config.toml
arch = "resnet"
model = "image classifier"
dataset = "Sentinel-2 satellite tiles (TerraMesh)"
train_examples = 72500
image_size = 64
crop_scale_min = 0.5
horizontal_flip = false
color_jitter = 0.1
targets = ["main land cover"]
num_classes = 9
norm = "batchnorm"
hidden_act = "celu"
depths = [3, 3, 9, 3]
kernel_size = 3
stem = "single"
avg_pool_shortcut = false
widths = [48, 64, 96, 160]
mixing = "cutmix"
loss = "cross_entropy"
init = "trunc_normal_002"
residual_init = "zero_last"
optimizer = "adamw"
learning_rate = 0.0034
beta1 = 0.85
beta2 = 0.999
eps = 1e-08
max_grad_norm = 1.0
max_steps = 9000
batch_size = 64
epochs = 7.9
lr_schedule = "step"
warmup_steps = 270
weight_decay = 0.1
Rows from block 5 of a small image classifier, named by matrix and row number. Rows with one number belong to one channel. Each number is 128 + 32 x the weight over its row's rms, rounded and kept within 0 to 255. All counts start at 0. After the name is the row's rms in percent of the matrix's.
After each channel's rows are labels from the 100 images, of 14976, where the channel reaches its highest value: "patch colour" is the nearest of a few named colours to the mean colour under the peak. Only what is clearly more common there than usual is listed. The data: Sentinel-2 satellite tiles (TerraMesh). In brackets: how many of the 100, against the usual share in percent.
# convs0: first 3x3 conv (model.blocks.5.convs.0.weight, 64x64x3x3, each kernel summed), inputs 0-63
# convs1: second 3x3 conv (model.blocks.5.convs.1.weight, 64x64x3x3, transposed, each kernel summed), outputs 0-63

convs0.54 081 [147 126 171 106  99 108  98 100 161 182 116 137 131  94 125 145 105 143 146 140 109 127 123 147 133 147 109  75 120 224 222 223 136 146 175 102 126 122  88 108 133 150 140  60 101 135 108 129 154 111 134  57 115 132 127 112 109 160 111 130 106 129 125  94]
convs1.54 105 [183 121  59 111 107 140 113 156  53  92 114 118 127 139 128 108 122 137 101  63  83  83 152 111  90 125 124  93 102 124  68 156  79 118  80 190  91 126 127 144  59  98 108 122 115 113 167 119 104 114 158 152 155 138 117  96 158 125 109 137 140 192 113  84]
patch colour: white (32 vs 4.1)

convs0.57 113 [123 162  44 133 140 142 180 150 157   3 131 115  98 133 147 150 103 139  83 146 152 141 118 129 139 145 130 129 123 171  44 149 120 129  11 135 152 129 111 130 112 109 145 161 135 126 142 151 141 147 143 127 112 142 131  92 118 152 134 114 131 138 130 151]
convs1.57 105 [148 113 132 110 157 150 139 123 127 115 156 166 106 128 156 192 160 109 161  89 111 119 184 174 114  97 104 131 137  37 106  93 140 128 119 131 121 126  91  52 107 127 113 101  69 122 131 215 120 110 163 117  89 133 155 131 101  80  94 129 166 138 187  98]
patch colour: green (41 vs 1.2); cyan (28 vs 0.2)

convs0.3 109 [120  77  83 125 116  76 102 143 145  99 144 138 170 159 124 106 149  68 156 129  96 114 140 125 101  46  65 146 130 124 119  99 170  67  96 107 118  80 191 105 133 129  82 102 119  85 109 119 104  81  87 127 151  89  81 138 160  95 103 115 157 103  95 134]
convs1.3 096 [137 127 120 151 129 118 135 116 133 114 133  73 196 117 104 124  40 138  57 126 144 158  84 135 127 151 159 174 162 167 130 116 108 103 108  88 142 130 191 195 112 103 153 124 152 141 100 116 200 125 128 152 129 129  96 188 154 139 126 103  70  96 109 174]
patch colour: orange (61 vs 3.5)

convs0.39 081 [105 154 172 107 120 157 141 135 159 174 110 117 120  94 159 169 147 180 170 123  86 148 143 121 120 154 142 100 159 200 168 143 115 134 170  93 121 147  81 139 161 186 195 129 133 128 107 121 128 152 189  99 102 163 164 168 125 190 164 151 132 104 149  61]
convs1.39 131 [150  74 101 100 116 180  84 182 108 115 118 133 135 136  77 126 109  72  98 109 103  74 129 124 116  71  78 113 114 140  91 152  98 187 115 131  99 111 139 133  64 102  85 149 129  77 169 141 121  58 179 145 140 141 166 100 137 108  79 151 136 162 146 120]
patch colour: grey (59 vs 26.5)

convs0.46 107 [166 145  37 136 126 135 150 139 145   0 117 117 111 128 134 141 122 133 136 143 133 126 138 123 122 129 132 131 133 143 138 134 113 136   0 130 125 121 121 135 142 110 142 140 132 133 137 150 121 140 130 112 121 149 120 115 120 136 128 137 131 136 142 134]
convs1.46 057 [102  94 154 111 151 150 130 159 131 187 142 157 170 126 146 168 122 104 124  65 107 128 154 156 124 110 103 126 136  81 119  29 150 146 149 107 141 147 103  70 138  95 101  95  85 112  78 202 132  99 151  81 128 147 129 127 122  70  82 142 121 143 188 140]
patch colour: black (63 vs 17.6)

convs0.61 113 [116  73  73 111 118  76 100 144 139  96 149 129 162 156 119 106 144  69 149 132  95 112 147 115 109  53  67 151 128 124 119  83 167  74  92 108 117  81 186 111 132 127  82 101 121  88 111 120 115  83  82 108 147  88  79 137 152  96  95 110 151 100  84 144]
convs1.61 097 [137 125 118 163 128 126 133 120 133 100 136  68 192 125  99 120  33 134  61 135 148 159  90 130 132 151 149 168 155 168 131 109 113 107  93  95 137 128 188 201 121 105 145 127 154 134 109 112 197 120 127 152 132 130  94 180 149 143 129 107  68  92 113 183]
patch colour: orange (54 vs 3.5)

convs0.24 108 [132 159  36 139 138 142 171 141 163   0 131 114  97 134 146 150 105 141  87 143 150 140 127 131 139 144 131 134 125 169  66 146 114 127   6 133 146 131 109 134 114 104 146 155 134 125 144 149 144 148 144 130 112 147 132  93 116 153 135 118 130 136 129 145]
convs1.24 094 [133 116 129 108 167 145 139 124 129 124 160 154 109 123 162 197 163 110 167  91 110 120 163 164 112  94 111 137 141  27 106  90 144 123 129 134 116 126  89  63 116 130 120  96  68 125 130 220 118 114 164 131  95 128 157 136 102  66  97 124 163 139 180  98]
patch colour: green (43 vs 1.2); cyan (30 vs 0.2)

convs0.33 068 [ 93 118 157 119 104 119  78  91 155 200 140  87  98  89 146 155 126 131 149 115 110 140 151 100 111 102 117 123 158 192 159 143 124 113 174  28 122  95 103 109 144 177 152  57 100 115  69  97 137 124 122  83  68 114 104 150  96 125 110 121 108 105 112 119]
convs1.33 117 [165  93  95 101 114 170  80 186 105 121 113 110 148 153 148  92 118  90 107  93 104  61 125 103 109  97  94  98  93 125  97 117  79 164 115 201  96 113 134 142  99 108  72 149 111  96 180 130  98  71 152 154 157 160 144  91 169 121 104 174 125 174 141 118]
patch colour: white (48 vs 4.1)

convs0.44 101 [116 154  70 136 150 142 171 120 163  31 143 109  60 115 140 149  76 142  40 136 148 138 129 133 136 151 132 128 117 152  79 156  80 134  47 147 147 135  76 141 111  88 144 159 140 131 146 144 170 146 146 128 104 133 136  70  88 155 132 105 120 128 115 151]
convs1.44 097 [138 135 128 108 153 148 139  98 123 126 149 172  78 118 155 201 175 105 185 112 127 117 160 150 114  83 108 133 148  37 102 110 166 141 126 136 115 124  51  63 110 133 123 109  81 116 133 172 116 113 162 139 101 117 161 139  91  67 107 112 182 137 154  93]
patch colour: green (49 vs 1.2); cyan (34 vs 0.2)