Weights of a small image classifier: widths [48, 64, 96, 160].
Rows from block 6, named by matrix and row number. Rows with one number belong to one channel. Each number is 128 + 32 x the weight over its row's rms, rounded and kept within 0 to 255. All counts start at 0. Numbers have three digits each. After the name is the row's rms in percent of the matrix's.
# convs0: first 3x3 conv, stride 2 (model.blocks.6.convs.0.weight, 96x64x3x3), inputs 16-31, a 3x3 kernel for each
# convs1: second 3x3 conv (model.blocks.6.convs.1.weight, 96x96x3x3, transposed), outputs 16-31, a 3x3 kernel for each
convs0.39 114:105121132125142149134147150117119126128125134129129134109130142132157161140157161123123124116115120118120122114106103101097096101097096102095083091078074086080073156152149144144130145131140114110114124122129113127126123119119115108114117116117112114123117111127121124134122121125132128135133132136127132121126137115128120118110115126120129134124129138122112124117113121123117132063030045047035031036012049095070077082074072082076051
convs1.39 108:120108102087069079091082091112118105101114089084084068136120123115111140133121137126108091110111096114103094127132150125145135136128139182184152200175147142165124070089131089145143062141159118134134117135137117131136138144141168180160167181165068066080049131063050082032151141132147132127136117113099113112099138118116139127115128114119103121128124132199190165190172196202230217111117123117110133127136155133122116101096093081090096
convs0.40 104:097095090097111103082095093086096098088099104097104108101109101114121119093116109111112116111120122113118128121121126114119127120122134113107115108104113112109118129136132145150142144145137048039045026025026028029024123114123110113120111114123109114119116119128126120130092105106100109117109116117138141137143147137143147140091086086078089082078079085068081086070072081077070081107143152124127155123157160056061074064068051042055042
convs1.40 091:115128132118122133121124128114125112132118110117120113151149155123113149154159159106111110108117104108125115076127138124170207137201217140126106148145113122111103133135120127122112124110092120122131124131130119122127154144131141118124145146138127087131067084109098073115105132132122146153119142149145136140140130135134120128128133118116127111123126112166144160170155151188157162186163166162099122187143127129118105119110118116105139
convs0.41 101:101098095102083106093095107124115120117126126117128135095092094095064106081096110133142137128140124132133125147146142136141128141133128136138139130138134133135132130136145123126124144133136134146134131151145124136134134140135132144122136131123131134132118151132131135138124124122120131131124134139125132140130123137136136142087091100087083102093087098126115126101106125136134148120083042075047022076036029144109080111106091085104106
convs1.41 096:115108107104102102114119116129144112129143106090100072126112117124159152132142143141131116138139115144124122131144158135146143167159172133144131156157118103133117153153170163172178159179166121144142124139149119139145109110101131127105125116103121154132143131134112122115121144147141142140140124126144153126154137135132161148118107108103106103109112112137120108133160138143168155113076074099132107096109094163143134128128112111116099
convs0.42 089:094118116121158146129147145097098097098091102103099106069092106100148132114130128107122124113120132118128126134143144138145144141144138116124112121122120118119113067074084075089086070094101177186165217232212185206193096101087096094091094097087063065065064048060062055057113112117114111118121115124080086087095107088089107100107117126112141141118136142169162162164161164149151158118080137090067072090068090185178140203196166181165114
convs1.42 096:087096099082090081091101095131118109131126106128111103135127133122132143137139149162151153135130142140131142200172182157142147179157165142123133128118145123128155101104106122126121126149148076072091070064079068061069155149160154148167163157165088077087087122090064090065165155146153134134142124126089105116092119119115129131116122112119131145123145155138167149151206218144215223081095096110121122112135123152145135140129125133123129
convs0.43 110:114113121121116129117116124128116111120116114125123124104105114111109124106108114135135138133131129131127124145140142138134127135128128141139140138135131134132131130127138121124124135134136129134123136142136128130123136135133134136126134126125129123122117123117124118121123117114115117115122121123132130133131128130137134134106105109101103108099096101135145132122127126130134127086050007045019001046019000127123106122133122114125115
convs1.43 096:108119103097124098112136112137144111139155109105121079087083081093143127083106090154140144148140137159145148141137146135142127151139143137121138125121119103134138127136130129159148131150145123143150122131150125137153088085085108089090099085079106139109134129119114106109129137145144131134146123126122127110130129125121149151113101108094109112101118113133141122131170155137180172077067047077126094070092076156140130129134123116128110
convs0.44 130:100105106109102120110110119122119123126126129129131137092102114107095128108112126143145141135141130138138131143143141137139127140134130130132129127131124127127126118127140107117123119122134141144138146153151144149142139138136134136123136130126122120119119130122126126130126123123127128132133134140132136140136133139142144145116120130121122137127127135133140156145151166159167177061050078027034041053009048130117095126117117110121117
convs1.44 104:107099096099094092104107109099114086091104072069073048150138138143158169146157162148136115146140120147123126142133146136146145165148163138146124150145117100117094143151155153153170155165164121143138123142143117134139125128122142144123147142127105133119126122130089128115154157158163152147160137138117140118128128126107138129135133134122122131126135136149148122138168160124160163080068068071106086078101086161146143131130120116126115
convs0.45 104:108113123111119124112123132090091104098103115117124134115125134121131131117134143135121132129112127121108128134125135125112131121117130122112121119104119122114127139145141152158149141150147030014028023015000030014015142122133125106119120097124105107119119126136134131136093102111104115123126132137133132131137134129138137135085086106084084101100109127087080104068071094086101116129163165147161162129186192032042063010028031011029045
convs1.45 100:120125123110118120118125125111125121117127132120139125127115121111115113106113110114119139136153169138163171084124109119182216117208224097108093052114088046043042139120092117100100126102080138119113135117107120115111135154143143133149152152144126132112089077096080104119086106103104142153108144158148142150134120130126105126125117123119132117118126108128109125116097108151104111168149153152094097169116091113122127135128141139145169
convs0.46 085:115117113122115117118133135085087100112116140138158172121128116117111108110129131138129127129113119131112105146164137144126145129144121186172168152136131151128122097119123075096073064064065172173173171161173156177181152143129144118120130120094093095109123132153163174183101096108123125139148163175124143138092094083053063064130127130150136149156164175136149154190188200195226223073182147119155219127177164152155130140158158136184194
convs1.46 115:131122153119141152152185184081107133064112148081159155108100116117127117099081105058070086109124126087103118136139120107125097100077092131148144121138126123089127204141135166128137143153109165150094166121089123107087159191132155139132130089093125101126085062093125097100075082089074092107064089103064056098074068102096079114131127143149157152124131138143173140138133119120130106170158157158138130182165154082000083093023109144127146
convs0.47 085:103132133136167155146157153104098099116106109123110110091123137128165144144142133146171161148159158155173162149173164152164163159163159139156136137148143141150139088099096096121105090124124150170152195200181151167163128143135127134136136145144073071070084078082093095088103100103110104108120111108101099098108128094094110105117134136126156152132151158157150148159157156126132147135045136111041064096031080158156126179171126158117072
convs1.47 090:100102112084094092095105099140126128145131128148124120182173162164153158178160161147135133115113118120112121211177187165128143186145156135124148129122160126133186115123115128147136117161161063059070058053066057054048171170180175165185173173184125101113096143077057066039158144134143123119128100104077093107084113111112127126109122113125130141115141134133169136153194203161229220082108112119133146131166159135135121144129116127124122
convs0.48 087:089103125101116142117148163082082103093099123121133153082105126101120143120152173157125134148105111130099112158126138140105114131110125146115115134102107132102118130134122138143124122123119040037085031030046053041087170143142155116122151105133086085099105106124120119134081089105094103124120134151126116107127115098122107097100109139105106142134153175111121138104117141135152169085110133112117161118167173088094119049066092045083122
convs1.48 086:130127130103109121142147152115126114098128127117152127131094122117130113109116103092106125125152178123155174110147131141182182123156174107109097066154098075045040158149107140104110151140104153128101151100084118099084125147144152137146131129120100152122099067085102106136091103100104132140099138140100113135111101127099090131132119131134139133132131122147130120130105104137114080177157165160110108198129125090086127115101141140141153