{"dataset": "Sentinel-2 satellite tiles (TerraMesh)", "crop_scale_min": 0.5, "norm": "batchnorm", "batch_size": 64}
Rows from block 2 of a small image classifier, named by matrix and row number. Rows with one number belong to one channel. Each number is 500 + 25 x the weight over its row's rms, rounded and kept within 0 to 999. All counts start at 0. Numbers have three digits each.
After each channel's rows are labels from the 100 images, of 14976, where the channel reaches its highest value: "lies over" is the class under the peak; "top examples" is what is common among them. Only what is clearly more common there than usual is listed. The data: Sentinel-2 satellite tiles (TerraMesh).
# convs0: first 3x3 conv (model.blocks.2.convs.0.weight, 48x48x3x3, each kernel summed), inputs 0-47
# convs1: second 3x3 conv (model.blocks.2.convs.1.weight, 48x48x3x3, transposed, each kernel summed), outputs 0-47

convs0.7:501508450499498486461506470493468498500498480514486506495503450506456510485502473465498501457498442506456502484472483501514505446507461474475461
convs1.7:497519464558501524480525523522518522498505512479482472498489465547537482475488487521459484517499488533449498489543476508467508473523526486523473
lies over: water
top examples: main land cover: water

convs0.24:507481452470450475484532517498512494490475498512466495453511469523491494475509496519513494503470474476470489495513529449472512472492473440473474
convs1.24:522521477496439492498531488499482512493560545497498481538496540510507487490469504488512499498442495509492562497498510465496520519498521472506539
lies over: rangeland
top examples: main land cover: rangeland

convs0.36:504511449495500487470504468494476493499496471518483504495501462503459511480503473470496501447499457504456504483466479501518506444508457469477454
convs1.36:502524478556503530481525520530517522498499505473477475496486457543518481483488476529456479512502494533442498491540481509481510467518524492525466
lies over: water
top examples: water; main land cover: water

convs0.39:494462494512504504481549527475572504496492509489513491498496479541500469488526514583524527496503531476494491509531523490493539489482488485484490
convs1.39:513515462484467497507539488509518472494518505524491496500490497537541491488445503477520481502456512537496573507473521454478544495504490503486490
lies over: rangeland
top examples: main land cover: rangeland; main land cover: snow or ice

convs0.16:516494482506499485489569514497551486496503503517515501507503483546479496486556506563518530527500525480500489502531528494498568492500489522488493
convs1.16:514525474486447494497530473495516476495545505513494502513494507525523484480456508482515493515438531526495582501480508462500538497505506493496508
lies over: rangeland
top examples: main land cover: rangeland

convs0.30:470471515533468503472477458509519530461491489503516507474501446461518494500457513525513495520472507481504473507530505488470457490519482478449468
convs1.30:467514544486485478522457506517513481503503481512523496511509482463440484541559490497519510500488510474475513504473519502524489493478464550455490
lies over: crops
top examples: crops; water; built area; flooded vegetation

convs0.17:504512452490499478468509478491478494502493470511462500495503456508459508492502457470499498460498460501455501476463477496513507450500461468472457
convs1.17:502523445535498531475532508504519518498506524471484470499489484535548475476483502506467490531494487528457500487543473500451510493526534476531499
lies over: water
top examples: main land cover: water

convs0.21:500525524509565512483508520516485503516542491515494529563495541519520526533509516504493516515551490507523540500501516529507508527510523536532532
convs1.21:549482513483542506477507485513430478496463512516521509477492501526494525509528498505482477512549513529511436510469542527501508510488504511531507
lies over: water
top examples: water; main land cover: water; snow or ice

convs0.35:479485519526493490473472468481507522491503517476535498500493490476527488511445503507515488499491419465512501495543522497432459509506508520496507
convs1.35:480467515504489502540474518529491472504513487530526472499501474508486543522565500511526490492479530492495516520482525496526411496489495497508474
lies over: water
top examples: water; main land cover: water

convs0.47:511492447489446466481531496497512486494464500513464499441509473521484496484512496519506498498457497489488496493500516458482513461494465445476464
convs1.47:528527479510437493499532499497486516492563533494504469540494544510503488490468516494509499500439498506487559494501514470498518511498513471510532
lies over: rangeland
top examples: main land cover: rangeland

convs0.18:492503546504536521509474511489468506507526523517515505539488548501537523525484492479495503513528486471508509498513503505452493534512537552551547
convs1.18:531479527498492507528462499513455487498517471514504477508502481505475570522548504481484502485481514499508499514496534491512417493486491490540478
lies over: water
top examples: snow or ice; main land cover: snow or ice; main land cover: water; flooded vegetation

convs0.42:503481525513471497510545500488551491500482518512486497482504518564511483510546516553533526520494548485511491507525524467492553512495509474497518
convs1.42:505514461477461494520538473499491475494537512508493475504488523530532490490450500496534486503449516523482567504475518450476533483508491490495495
lies over: rangeland
top examples: main land cover: rangeland

convs0.8:524514471472456436485538486504522486498452500537465515444512479527486507488508512535490507478461501484505490488477521455479506487497479474496486
convs1.8:538524493508442492494523505498501524488567521472501453543492541506483485500483526500511495480441496505483549491507518462499511511505488500502529
lies over: crops
top examples: crops; main land cover: crops

convs0.28:483475507528458498455475444504515524462476493499500521465501449468514504494469510516500498522460474487500471503511500489467470484514475478452466
convs1.28:440514536497481481520456514512517484502507485511530500517510483464451482542561494503525513510483501472480517501467512501524494499483470546459496
lies over: crops
top examples: built area; crops; main land cover: crops

convs0.27:503499501503497501445504491490500500504502523492511526496500499515513501505498516501505515507496347523499502503505513495499498499505501507500507
convs1.27:449508501492485527581482560511486478507521499530542496502503484533526526506545487516494484491485440505503522489475511513499481507503482503491492
lies over: snow or ice; clouds
top examples: snow or ice; main land cover: snow or ice

convs0.11:503519491473503514419507556493491497507508548506503526507495488517485503496500496490512510491501395531473508494487510511526498494487493513493499
convs1.11:509489508494556522496492552528499492497442487493515514452485476515520500517512472524491494516558497519492457514486501543469509487511471536479472
lies over: snow or ice
top examples: snow or ice; main land cover: snow or ice

convs0.23:514487444478452465482529509497507494493473495513470502444511472524482498477510493512502496493464480489472493494505517453479514460493466446474466
convs1.23:522521475506438491499533495497484514493561541496497475542496541512509488489466512492511497500443493509490556495502510464497520517501518472508536
lies over: rangeland
top examples: main land cover: rangeland

convs0.32:504511447502499482467507478491471497501491475513472504494503459508453511490503462466498501461497460505460502480463483495515507445505457466472459
convs1.32:504520452547502525476529515513521521499500517473484480496487477538547480470486499517468489526503486529454497489545473505456507493528536474532492
lies over: water
top examples: main land cover: water

convs0.38:498513460491494490444506459501472481500498481519482506492501463503467507480502487470498500451495440513461506490458471499514504454510461478480459
convs1.38:504519490540508536489514538541513514499495495471478471490488446532511476498496458542466479497507496527447494492526485511482510447513508505510453
lies over: water
top examples: water; main land cover: water

convs0.26:505502509488501513392511482509496508504503513501507524502499512517515504507502520504503522483503388527510500510499514508508499511503507514513513
convs1.26:499500507482511509557490590514472486498485499507534485494494479523524523517527482511499467452513430512499492491481501526462500492502487503508499
lies over: snow or ice
top examples: snow or ice; main land cover: snow or ice

convs0.37:506515451494500488473504472491478491501496470519477505495500464502459511481504472474494501442499463505456504482463474501521507446508457468477454
convs1.37:509524479549506533480523518535517523498494502470476475494485452540515480485488475532457478509505495536441495495537482511481509467516522494523466
lies over: water
top examples: water; main land cover: water